From a checkpoint of a small class-conditioned image diffusion model: 97085 training examples.
Rows from block 5 of a small class-conditioned image diffusion model, named by matrix and row number. Rows with one number belong to one neuron. Each number is 500 + 25 x the weight over its row's rms, rounded and kept within 0 to 999. All counts start at 0. Numbers have three digits each.
After each neuron's rows are labels from the 100 images, of 14848 (inputs lightly noised), where the neuron reaches its highest value: "peak at" is the part of the image that holds the peak. Only what is clearly more common there than usual is listed. The data: microscope photos of single blood and bone marrow cells. In brackets: how many of the 100.
# fc1: MLP up (model.blocks.5.mlp.fc1.weight, 1024x256), inputs 86-171
# fc2: MLP down (model.blocks.5.mlp.fc2.weight, 256x1024, transposed), outputs 86-171

fc1.464:537508490512542514513471533545497499497465523477493507475482471511486518487502490494501469515504517505434493518453493501523509540517492519471498472475446501497470486477506494526493504517462519496489493519471532521502503503514505520516519455506493512519494465
fc2.464:541493477496517514491539539481455482509533524470525478501539474488499492528521513506455533490555497460527502508545461507517506501491534514526506527516526502498483515512511498484481479531512490524474543472501464497468542485527503456486491497513530494524519490
peak at: middle right (34)

fc1.308:461504448472524470504522541524442472521509475550539503502502483489560518495505536500501470504523449463482500485490545492512490554535501484503458490499475523518475486508518504576494466484496503495504516505540543508553510522502510480529472463489455520482524473
fc2.308:518493546522438530491471490505533531500506515457449503501523511519490474484471477522485558481490523549534486518506486474484511497471503529481515505526512451479511481491468518439500526500476487490480480527436457531465489474496493520476512520535549502504464502
peak at: centre (30)

fc1.183:473525529526452553501454510492472515533469474506521493492513467512490503492473479523465466474455486447501509540535470494491461466496521491475481511493499493509494467467495492479543484501526486511474513508518530509482474509501490512470523501514527507547518467
fc2.183:509468525465537517520499506471513522486487485494520517485476508487507476477456540470494478477479495492537470548472506521531467512477494531558506498491506495526520511495496509487491491487468554505510512507541446530511490509473501511490484495490467502521457503
peak at: bottom centre (31)

fc1.368:493521464465506494501467510533507483460511530517535508538488512485478573547523470502532448519472500513487478524466514532522478483487535477505479451521480476523499492521483534480510488508470512503486478545485546477527514486493491511482481525472480482451508461
fc2.368:493511516494500506510459476437512528539492526523522467525501521505517486518480481474504484493471498533549490530522526499510509529490484519516473543466541499536466480515542513493480480479490504564504510481483489501507511531523510489508497524510470494489484505
peak at: bottom right (43)

fc1.473:520451539531469487466523493522490527449478496540487513497518496551474492496491503502511485471541497519516549473496498483549513530561512479486494504441478524496536495501490501490503480511494510518515451481490498463472515520518533478503501478489516479500549482
fc2.473:496546460514486501493426508466486520535505472459507468554519516477513470485505481493520506510487510490499464502517503492494506450488497452517475481524498513486475485521504487463505541489525507454484507509513558480565491463501495493481479501562545513506465489
peak at: middle left (26)

fc1.460:527478470489444473487505531530510487474482540521480514511476505503508480536485500522501450511550482475501507497508477523459496477490505469477524515515503480472513455498517457549471503486484512484493533532475485520493497501504509519457503505494469497523515488
fc2.460:495491513489526497494450506502503531563506521487468542491545526514497532502481469482518553523476505497499517532526489512527525542527503503485552453491465555539492557473444498466505504511488476500527479509508516511467486505481492478515514469516484525450518488
peak at: centre (26)

fc1.414:478533487483516486495487456482470465474481505500483501523492519511534511510494514468506471503435470478436508494480464515532462475492448494484479512501484496487446499481495519479493465471463478487475511500485490478500498485495511511533466466513462511473489473
fc2.414:519448491492499481485549464497545465500491464492500520495519498532479523513452449465496498564485471523481538500486437466496460519517490439535475505512504479497482504458531503472493476492529461487468492489513525459557503534463479533507512517525504489518536516
peak at: top centre (38); top right (35)

fc1.136:473502502544519521460481468482479473472499471543451521482511467502500544518465497508499484479452494510479484480458465483512493480451454502494477476463498521468498520514511490511479451496543473485520439510495476486531515479512526498484485495454549521487521468
fc2.136:459490543520476480468484489482491510490524516505511510527550505494516490539487485519507521490480495480490488483499477469510469520482501495544440555529497499489470518473497490492439512523476486488550523458500485466465491511493449494530552495475471474491489476
peak at: top centre (50)

fc1.340:470490483460509473518508521514476518436466483487511487490498497494531470476512458509501507499534465520517458490520463506510503510488529459494551457517545480447473499501508505477489454527477521501506476502528508479450497494518575502528517489487500490541486526
fc2.340:479503484500460457521502464494514475491493471484477491527489506508514476526476520509499552533537518529532525464485507469485501517486485518515481490494473479475536534488497500498475532478511482493525507476492522497487447550461493547504487462480463506539522519
peak at: middle right (40)

fc1.640:550436466486501472489465485484540490481527481532507531502498536505504530537506529508511488539468479444504510479502514512465440464516519477512472493495492505466508484506501481517578520479510496510538475512476501522500484462475528515502484518471549517474532501
fc2.640:503509537494506511497488479497517514511517526480479511467483494477489490522514534521464532473478465498527474452531492566526546528510447505503472503472496437471465504551504480515480536507498512524513483470531476507459519519479492454532512499451503483511487487
peak at: bottom centre (32)

fc1.129:479539524511481501450492496491489440470472501509523492547500477505508507535463425500525543409519491466512538489506524498501540456475463489535493536498480449482554474458486503508511491445527487515484519490487517455483523468473509488509508493506500507502446492
fc2.129:531504461514503510503531509505475505493481527445474500501464548510511462489512533513460532512511503531473503477509480489464485513482514478481506485525544525488468525513467470532506454516516494489502514492508436568496508509510536470472428504512491511475528501
peak at: middle right (32)

fc1.758:512502460493498501488488520509491490524494453475485521512465518499490516504475509513479526508503470507501542520494512504470454488508498517499499509493508486499490479527474481457577484495479530483527462460463496512509480514485518474475534496466516488510539471
fc2.758:497513495516501501524456522474491502481503513498484482558480510501484509482526489546524560436496462477563485459505558526489543496503516505462531489492511497483499489490503536510514514458480506489547512468467433515488468504480511514520563489470496488489523517
peak at: middle left (28)

fc1.277:485470511477476510515497546521484494465483488492483480480467531453466533523497449522467466531501473507475474482481455411533455532467476495502495481495505477506491497448489548505474530493533468516490504483499479539497443497513519501530505528510478462484489464
fc2.277:476552449533487468500479466520513516486518485493482481520526473517484502509518433489493543488554527524465522489502515523490549489518520491514483507474532503497526501523492496497524488489476428487473451471494522521500473484510491494507471500502507527503512465
peak at: middle right (32)

fc1.410:499515503527518507479495491453514486486513462444462485508448463531479483541515537536501497496476458464487520478510474487486508525482459468470518511473476485483526492477534522492490526471484529499515511526477493497493524494506507503530523424521456500467522540
fc2.410:508461486465469481512491499549491486530467505506525509482530516465480461456524503486496500525507521522543468496517496491522477465548524533492488500525467498514482540516482494491506505526510507505500493464531487535507491522502476473446488542481554500516514476
peak at: centre (31)

fc1.246:493536485482487509488485482471479526541492445501449449513537522521471494512467506515501464474462473505459497512502500511517517497518503481497524494513436474492525489491478472543433498477510510534519474502461516520467510543533540492524521458500496499513482491
fc2.246:491485509521495524500545486512542518512493500483485519517492522482520538475499522500514531457509528477518487503532493494511531469480499487482455458500520550521476476471426462472538501516522455516480503479537526475481476517543519514531508500481499532518555490
peak at: centre (35); bottom centre (27)

fc1.0:478499448494495506480490467492554473491507484519516509495486497474457491521499534538485485503491529477536490498477481511479474496512500506554496478483513428460509511476494463476551495503460501527494453513513525494513536480471526515466454486507501501447462472
fc2.0:511493516506531475521509551529483529547525477492473456482504505468553452485503509503490488551515510505494490536477489560515524556512503506463442508465517498515500519480488497498484521489510490495483524516503479484481460514476495499510498473465521503496479519
peak at: bottom centre (34)

fc1.52:526486533542476507502488499485457494447499528483483539537459530516461480466457515506528480509501510557440509501499491478502511507488512509511456493491462489473461465484552514509518519592553518483489506512481474544481530438528520505487503508521489502556527469
fc2.52:458516480494497533479522476469513527508462507456479530478545507494490490479495474475481507459502502430520503505494509508488528464552474513512530465488491490511486526530490495497469465504467519513535519465488518467495482537544502513498532494503489495504498479
peak at: bottom right (47)

fc1.36:493463510521536483497484478492516493447499464516507541492495471505521463516529497488519477511504478490474478489544454501473490514521510510480515509496479474472481481428512512513503442540517501533530500491513491507475492503515520493460482509538530515462520510
fc2.36:493537496504507474529510476464479541507477511489514521499480524520487513496507458542457504539487501468533509486454516493547507499524502445489475491498501547449546470490521439516519542506530507489470505520531484468501517520485450471492530490473473510482504487
peak at: top centre (61)

fc1.569:516482477506461513508484486520523468493537487501478520529474472494479506519489524536544554482528511458472482502456484543489452484527503476492498486498536457456515536496477475454516512490487496498491471472531505490536507503500533507458513517502461482441508457
fc2.569:499543455493507472547531505495449512516461476513518487481504503479516502521458486480480473517505470533468507484495505468527501517524486499454469521533481513532527471499491513499485517529492490509513537479456529527448498467489482482541559524493535519528494533
peak at: middle left (55)

fc1.239:515527487538490494552524477529489515490498500526497518511535500534492530533501539507471494477525531507518525517510511489537559546508514496554496527524497536525499506494510527494538495508489537480527532522464519506504511480535505497526516520484504560518498464
fc2.239:521471520492507500465480517469540492498467531506511519523468531472523489485487482493538511538500519482511489505510468516471480490502547526471528485517489476455478506500504472503487505502501486558451486501579479502493501500477511467477514502506503496501500515
peak at: bottom centre (26)

fc1.727:517508438479466497495514503500472450424477512497481528533530538502499530488522490477498475542486460477501517468512464521507500501563506476483489540498487476470461499463505458497513487498526492529506489478495474482518417471496502502498476504527454492510480487
fc2.727:502496504469466459483518477488552503531489504553486488524444477485482499514526502526468492489541495519479488539504518493484482519483496500485481460478472506485511528506494508498513527508524532495515507512519510521484489486517478472477577528520535455506504502
peak at: top centre (27)

fc1.436:472478509451493486495477485482464496510483508482466473485477465476483480449513476476498486496519456479455492452483521438493476470501482493486510476458472511514456493484470483499485479483473476505487437471488459467485513509485505497490496507455463461480473490
fc2.436:516511480531480477454504496521521469437531456522485530525526521513525514567459536493498503498443502489527468517485456590486498503484486479474471504509524446476534483517476486488507514470490494501504545506490537510509443490491490516465452491566524523519492476
peak at: top centre (70)

fc1.153:472471484503456540500499539468499463521485503504467467515438525533503509503483536482477497544486515534466485500508469501532525475503466501470505486504511467518500476526460442480467522478456484478541501500506501472466497471505562527549490503474464503487489499
fc2.153:506432489531507514458540467499516500482524472485548536520536493473491475484553455550504507500490508529529458529495493532534487505461551485523508505491465566470534463485476523522518457519508475519494497472499477544509506477506443505487485499524548470456498505
peak at: middle left (25)

fc1.236:499477506470504543496461477472501485481496467455492468501501515556501516499456501490499468490463496527519510456494471493544508456493468475464454445469517478458516468490494482495457489501526465498524506505562514487494504493507498490486501484454484492512456492
fc2.236:487474513508490488504534510517520528469483477526487454509540499514511443472511559465452506507491475511509518485485490509478495516533505518518563532553525454516519538440495493488490501507472502494473482473489481553515514478485458521547482495487548493479514478
peak at: bottom centre (34)

fc1.146:491507467497473471482496504480531501485512486499490515441449511492433498517479485534485476454522491543480527486490467446515471534517462476476492496476461488492499524490521479455447492506471452510499520512510502506486499469474499485494488524501501473471483502
fc2.146:514542559454490467482440536519474511532518491495488522538493492478503530454484508499521450530521538485459506473498482478483526500521466488507515507479512505476462468519492532491487513501470534510477466489451478486527488487521489517513516459482505508488523506
peak at: middle left (59)

fc1.566:481500467512503547490485501539474492502492463477447502508489515476515520495510498448483518509501519482459469500481475534489477505485490525490510539492490441498482476484499447519479494478486481507552535498531524533518540489483501497499518492492515483493504501
fc2.566:550488512485492476482490511463518483468517499481512482491492504518486472474476510496502493476522509531472513454496496485516514486469506475510434497493519520488488494528454488514499525524493516496473521485506473496500512513523517524498491533490484487511481527
peak at: centre (39)

fc1.229:512501499477501480486487460478504526508459468481470521514477507501514464541452498541481456500550505478463549457503474515518496460487458475491499498484483474508541463478495490495465504509512482475476524497474436553500482500507491499471483481460476467526474502
fc2.229:494498507490518518490478482462519477520446486496473539521514497468488523458480493513537545452464504501491520508521516474507554516512493527480512505515477519533510536486459517479498491483474484541506519506489494501479495512502514524561499509508534496479531501
peak at: bottom centre (51)

fc1.482:472503515499509459504488551517464494464571506480465503504537466504488510544495487478461481506498466490498514471477484518472495515509511491497515483469515478503462492478481500458507489522476483511494479510537498543513482465449481476489520487501493528509456490
fc2.482:483517520461463547501500524521568484519472473541496495467516517518527528470474512497507514488533531494511529501513545481482482483489464527517501503493474519513501499498549527536481517470495508467521509490507519492475519502534543493510470526471524503493495519
peak at: top centre (26)

fc1.608:488522487502498538534465494530500503487454462491471514537544493498515474486511484489520480501467501487460504492433469485474518528460524477512479488500516469505495503509523484497505498479447521519505452482497525529543541478495496487476478513457541463457499458
fc2.608:473468470507515479545512530518510525507510531542528485502500467487494517498482466475471489487498486489504496505479535469549486516554502479516500563443481470549511519492466506483479486539482500485498505490536485527496529502504516518508472525511519506517510450
peak at: bottom right (40)

fc1.75:532514506504505469451515502516486504489515486522532508495467508476503515479542472516501544487520468502489503506470487498478505509432565506498496494495496536500526490506485501473500487531509479483533491494554503537523449497491500494473538554475471493502486497
fc2.75:452482507490503521521474510516525467528485472514490518489508493539467475511500513495485432502516508519478441518529520499505509495574454525528432519515508481485468541519509508522500505500493508517488518494498501483510541492523468510490482459516511492507525493
peak at: middle left (26)