config.toml
arch = "uvit"
dataset = "microscope photos of single blood and bone marrow cells"
train_examples = 97085
horizontal_flip = true
conditioning = "class"
norm_position = "sandwich"
activation = "gelu"
mlp_ratio = 4
fused_qkv = true
drop_path = 0.1
width = 256
positions = "learned"
optimizer = "muon"
grad_clip = 1.0
warmup_steps = 200
Rows from block 2 of a small class-conditioned image diffusion model, named by matrix and row number. Rows with one number belong to one neuron. Each number is 500 + 25 x the weight over its row's rms, rounded and kept within 0 to 999. All counts start at 0. Numbers have three digits each.
After each neuron's rows are labels from the 100 images, of 14848 (inputs lightly noised), where the neuron reaches its highest value: "responds to" is what is common among them. Only what is clearly more common there than usual is listed. The data: microscope photos of single blood and bone marrow cells. In brackets: how many of the 100.
# fc1: MLP up (model.blocks.2.mlp.fc1.weight, 1024x256), inputs 192-223
# fc2: MLP down (model.blocks.2.mlp.fc2.weight, 256x1024, transposed), outputs 192-223

fc1.321:465491470501514491470526520481524497491490498474513521477452493472477499496506485471519516524492
fc2.321:517506503496505520502468482534509506536503496524467466554565524540509482526471529509478460492512
responds to: cell type: artefact (31)

fc1.530:488521514499535498515515498468462514476493510563513482504519495485503482497484503473456490467509
fc2.530:482480504481434494528510460482467519500517493521536523525460495502481549505526480476494496485488
responds to: cell type: erythroblast (42)

fc1.424:536510511487493485496542462510477508428486462512487533511460515505472480470517498474508502496526
fc2.424:474486497493448524525487520486507524526542504521469507509515473490527489484495523528487541519484
responds to: cell type: erythroblast (36)

fc1.603:531485463492471497525497523475457442504502489526479473478490497515516490505475472451490514501515
fc2.603:519485462524466520511493492448492466542546495514478525499482475455509517501497526480518542532501
responds to: cell type: eosinophil (58); smear: peripheral blood (35)

fc1.445:493494509545459467499540465557503460499464498500478546499508485519508508495499515496498530486505
fc2.445:468491524472432463504461470516443477495456475510528490517491486506554541497496508462519504488522
responds to: cell type: plasma cell (26)

fc1.698:493515516418534464498528476437512536490534463480504525509485498488537550474502463464510517477484
fc2.698:488519535513489439488510484475476539507542497515496494492525499488499529459515517488479511496451
responds to: cell type: erythroblast (56)

fc1.687:482507530475475491490518451544563498488538496531441491499488510510494508525532496518508463501564
fc2.687:517465482501490494493498504502468524522453509491524510526483485487499519481492506514485551511482
responds to: cell type: lymphocyte (37)

fc1.389:501530499497529463482504462512531467522507499488558458508461520470507471486536488501495539467491
fc2.389:524522492495456502499510513486497509493531466475501514485465504522489523471468517507491502520518
responds to: cell type: erythroblast (40)

fc1.148:509480506487524450490506464520483513525514467525498496502503521523471532505501450514512499525514
fc2.148:476485558513501490444513513498445501520488504505514516496503498509497494484478492502511496530544
responds to: cell type: segmented neutrophil (45)

fc1.241:557557522533526507452495497467499451528458468514465545482507515484523477528523487537497520495492
fc2.241:534480476490471491499529489512454546541539510497467491459488496499528504467486499471479522458528
responds to: cell type: erythroblast (40)

fc1.576:526477503496491507513548514497512507494512471531520505507511494520462520460508464525481535479493
fc2.576:507512501486539494507488481527499446547497498481500466483527523518490502487492518489483539502555
responds to: cell type: artefact (26)

fc1.741:523486466455564490508504483429490506491508493489490470535503490500516517512474485460519491466490
fc2.741:538510505512483499478526515521496513513552534548491523474491491509469495526547503523481481502516
responds to: cell type: eosinophil (96); smear: peripheral blood (65)

fc1.555:498501515482500484512512512519501496487470507489477505474518502465493489501501489486480501521539
fc2.555:512506502494488477463490538466497516520534494560485510501472467537525519526520502513496528467493
responds to: cell type: lymphocyte (39)

fc1.596:460484484493535511488472532521527501516518505515480483515490527516508535500467522508466529462468
fc2.596:494518479506526526497476491547492528490501510501562526500491540484480528498496495481493502508477
responds to: cell type: erythroblast (45)

fc1.629:521520529493546492516498554523502517539488504493478468520494455521484517451459445504540512541497
fc2.629:486484505550482478518487447507513472479468529512516515538483516516511522486519494519513560482482
responds to: cell type: artefact (38)

fc1.327:490496477493489506502503514474491494474509465494497474450485459512501510503496480547500474502517
fc2.327:563512509510484495461459517558522507473509494514467505515509537541452492494528502478532500549511
responds to: cell type: artefact (44)

fc1.262:490532523513470520492506481520492491467505481523485481481504492533463533490501538435484537502456
fc2.262:509498497469512485485461539472506527518487530491538499547517527495513464497463490526495464490532
responds to: cell type: eosinophil (28)

fc1.103:507509506523508491504480508540466462498482506495515470505506507469479514493497531510475509484505
fc2.103:485480503482491477496453497509480527531488516514480510512486464516466492483522520526515511485531
responds to: cell type: artefact (26)

fc1.305:496479505450457472514482529483508522522517494494485498507486501503515518476491505481495508514513
fc2.305:483509508526545503542485478472495476488516504485522527490489506477516513501488498467518502495482
responds to: cell type: eosinophil (28)

fc1.711:516470494540502477494475516523496468546502516523464527510515516472529542517503526474503485501469
fc2.711:498495508481494476486549511483539527487496486469477482471495453495472504459475523501523494483521
responds to: cell type: plasma cell (25)

fc1.286:498501493491533481518495473491541491537485506528461519518540509526545504502490504491486506485499
fc2.286:465507521480520498489500531550538548466535533491530529513463521493456544509512501479509455508481
responds to: cell type: erythroblast (32)

fc1.213:455498492479521475514502485525531556540575510497544493513490536487478534492533530480511520539450
fc2.213:513452524480441506477472508500455454501470472495456512504510455540508488507473517535464467495498
responds to: cell type: lymphocyte (47)

fc1.652:507478500521488510481539512522463487495510465517462553453504494544453473521529467505503475475525
fc2.652:455489476490529508547501496507487514498514507450515462451501479470585490482519449499496516483488
responds to: cell type: blast (34)

fc1.219:477507479432518497491513510473515508531506575498516511520514512492507502530512518544526469501536
fc2.219:530508503555501507479514492512508519502494445490486491475435483499467490503478483440504554517480
responds to: smear: peripheral blood (48); cell type: lymphocyte (44)

fc1.431:502513518472523507498466521523467466489475559515468526480503510512508500548480514518462465508538
fc2.431:467480563517461497499524474521485504488529508464510492503491500456547503508518511527490516559509
responds to: cell type: lymphocyte (45)

fc1.217:487503469471539499484485473494519458523447467523483522508481511481456513490532500465501504529499
fc2.217:478527513468457501507512475466481518517490490516524465520524524493486500530496521498545500496497
responds to: cell type: erythroblast (45)

fc1.317:525535520486488503514513458520485528492518519545472528503477481498513516544476463485489520520534
fc2.317:511514470486445475455521508499525482485492511485521504540561488489496497453481519507488518521512
responds to: cell type: artefact (27)

fc1.409:469504510465556477476518513502498548481536524477493491471533446489510478476549508489460461484503
fc2.409:494515483528549508513527468523480510509507483506482466524503465479497493555479475492450507486475
responds to: cell type: proerythroblast (26)

fc1.211:529476518528498473467520508480503513442475514462485479477473477486462518505418502514504514472480
fc2.211:502494527463423481454422500520485471499511523489508479491472456560503530507503493525518497528533
responds to: cell type: artefact (34)

fc1.254:517505541490501489473525572531512512470505518536476529529503517510431473536543515492504516498509
fc2.254:453496474495527510515488452500503466533476517468530480490486455469547526485485500525483506506481
responds to: smear: peripheral blood (35)

fc1.426:499521512478502492483538490521508495498496512475498512495495530523493496490485496486491534497487
fc2.426:522494465522524501494490507488466488468491501498495510469517511470525516492500499482502458491493
responds to: cell type: lymphocyte (35)

fc1.253:474521522471501496538525485490532534528521473510516496524492488500504528511483482491480501483524
fc2.253:451504504512480478517477512492532494514527498497519539534479501482504537515479473468483498501494
responds to: cell type: eosinophil (88)

fc1.495:521515517491492496483504496502511554485483498476534492509488477509484491442494460526478440495475
fc2.495:515510490519494523463483474489460474493471484486504456494533490476489516535473486466536495524526
responds to: cell type: artefact (47)

fc1.695:473472500462521444493510488500513490543500550500456514545507488511423510500518551515502537522511
fc2.695:470575532519486514498468508482480484482503518523515497527512512480537564530490483477544538522495
responds to: cell type: erythroblast (38)

fc1.729:490512508507510490544491494531495475518534521456477489499497467503530474470480479486516550552535
fc2.729:483514495496509530453486481510517511509491521470501473487482556527481515511485511510482476420462
responds to: cell type: lymphocyte (38)

fc1.369:506472505544499514489463516488499489533546510530511480536513484522487517471512446500490492454490
fc2.369:517493506566497501496499556478537499435489501533537468525494490480505530538502473493481528429517
responds to: cell type: artefact (25)

fc1.139:512484465478526496500470473518548484499495513464518510496452520442532484483534462548487535499508
fc2.139:495501501513508517533485527485508459479525510498504516504467535510494466491478536529509470492520
responds to: cell type: segmented neutrophil (45)

fc1.589:510520497481472482517445484494525534463505545524462518497512471517507528520492489489498467491526
fc2.589:487489468522483528505530493509478462543499481492535520487525509513518508517522530505480488456534
responds to: smear: peripheral blood (36)

fc1.606:501477489486467482494518532509475520503522540468515494537471496507466488498483511498541541502480
fc2.606:523498470499530525495507504572528530490487502507517518465556543460540512500531516501469504501469
responds to: cell type: artefact (28)

fc1.278:481535483500506491518502509507510461468501470495503499506499490495483446510542466543531484490481
fc2.278:487475515520477462470542505509511522512508492503509470493488521479502557490473484444504496479505
responds to: cell type: lymphocyte (46); smear: peripheral blood (40)

fc1.762:501547482504503485493506481505472457479533496519514424517527523522478491479478517534470488479451
fc2.762:468474515502524481489516519520503522485521502507557519475522514500522520492517443513529499471486
responds to: cell type: erythroblast (32)

fc1.69:459526506512516492554526484454539457511492473461530531502480491464490501478504466485504499532542
fc2.69:517484483509467513450483492504493522532507511499449505520493521530506508488521532532534518480438
responds to: cell type: artefact (25)

fc1.726:473548518514499486449475528497487499498501476524516497486533439486500502473460498507494478537523
fc2.726:501477492492536529527488487512515483522503517490508519508520546509482464519524473478518536493507
responds to: cell type: erythroblast (36)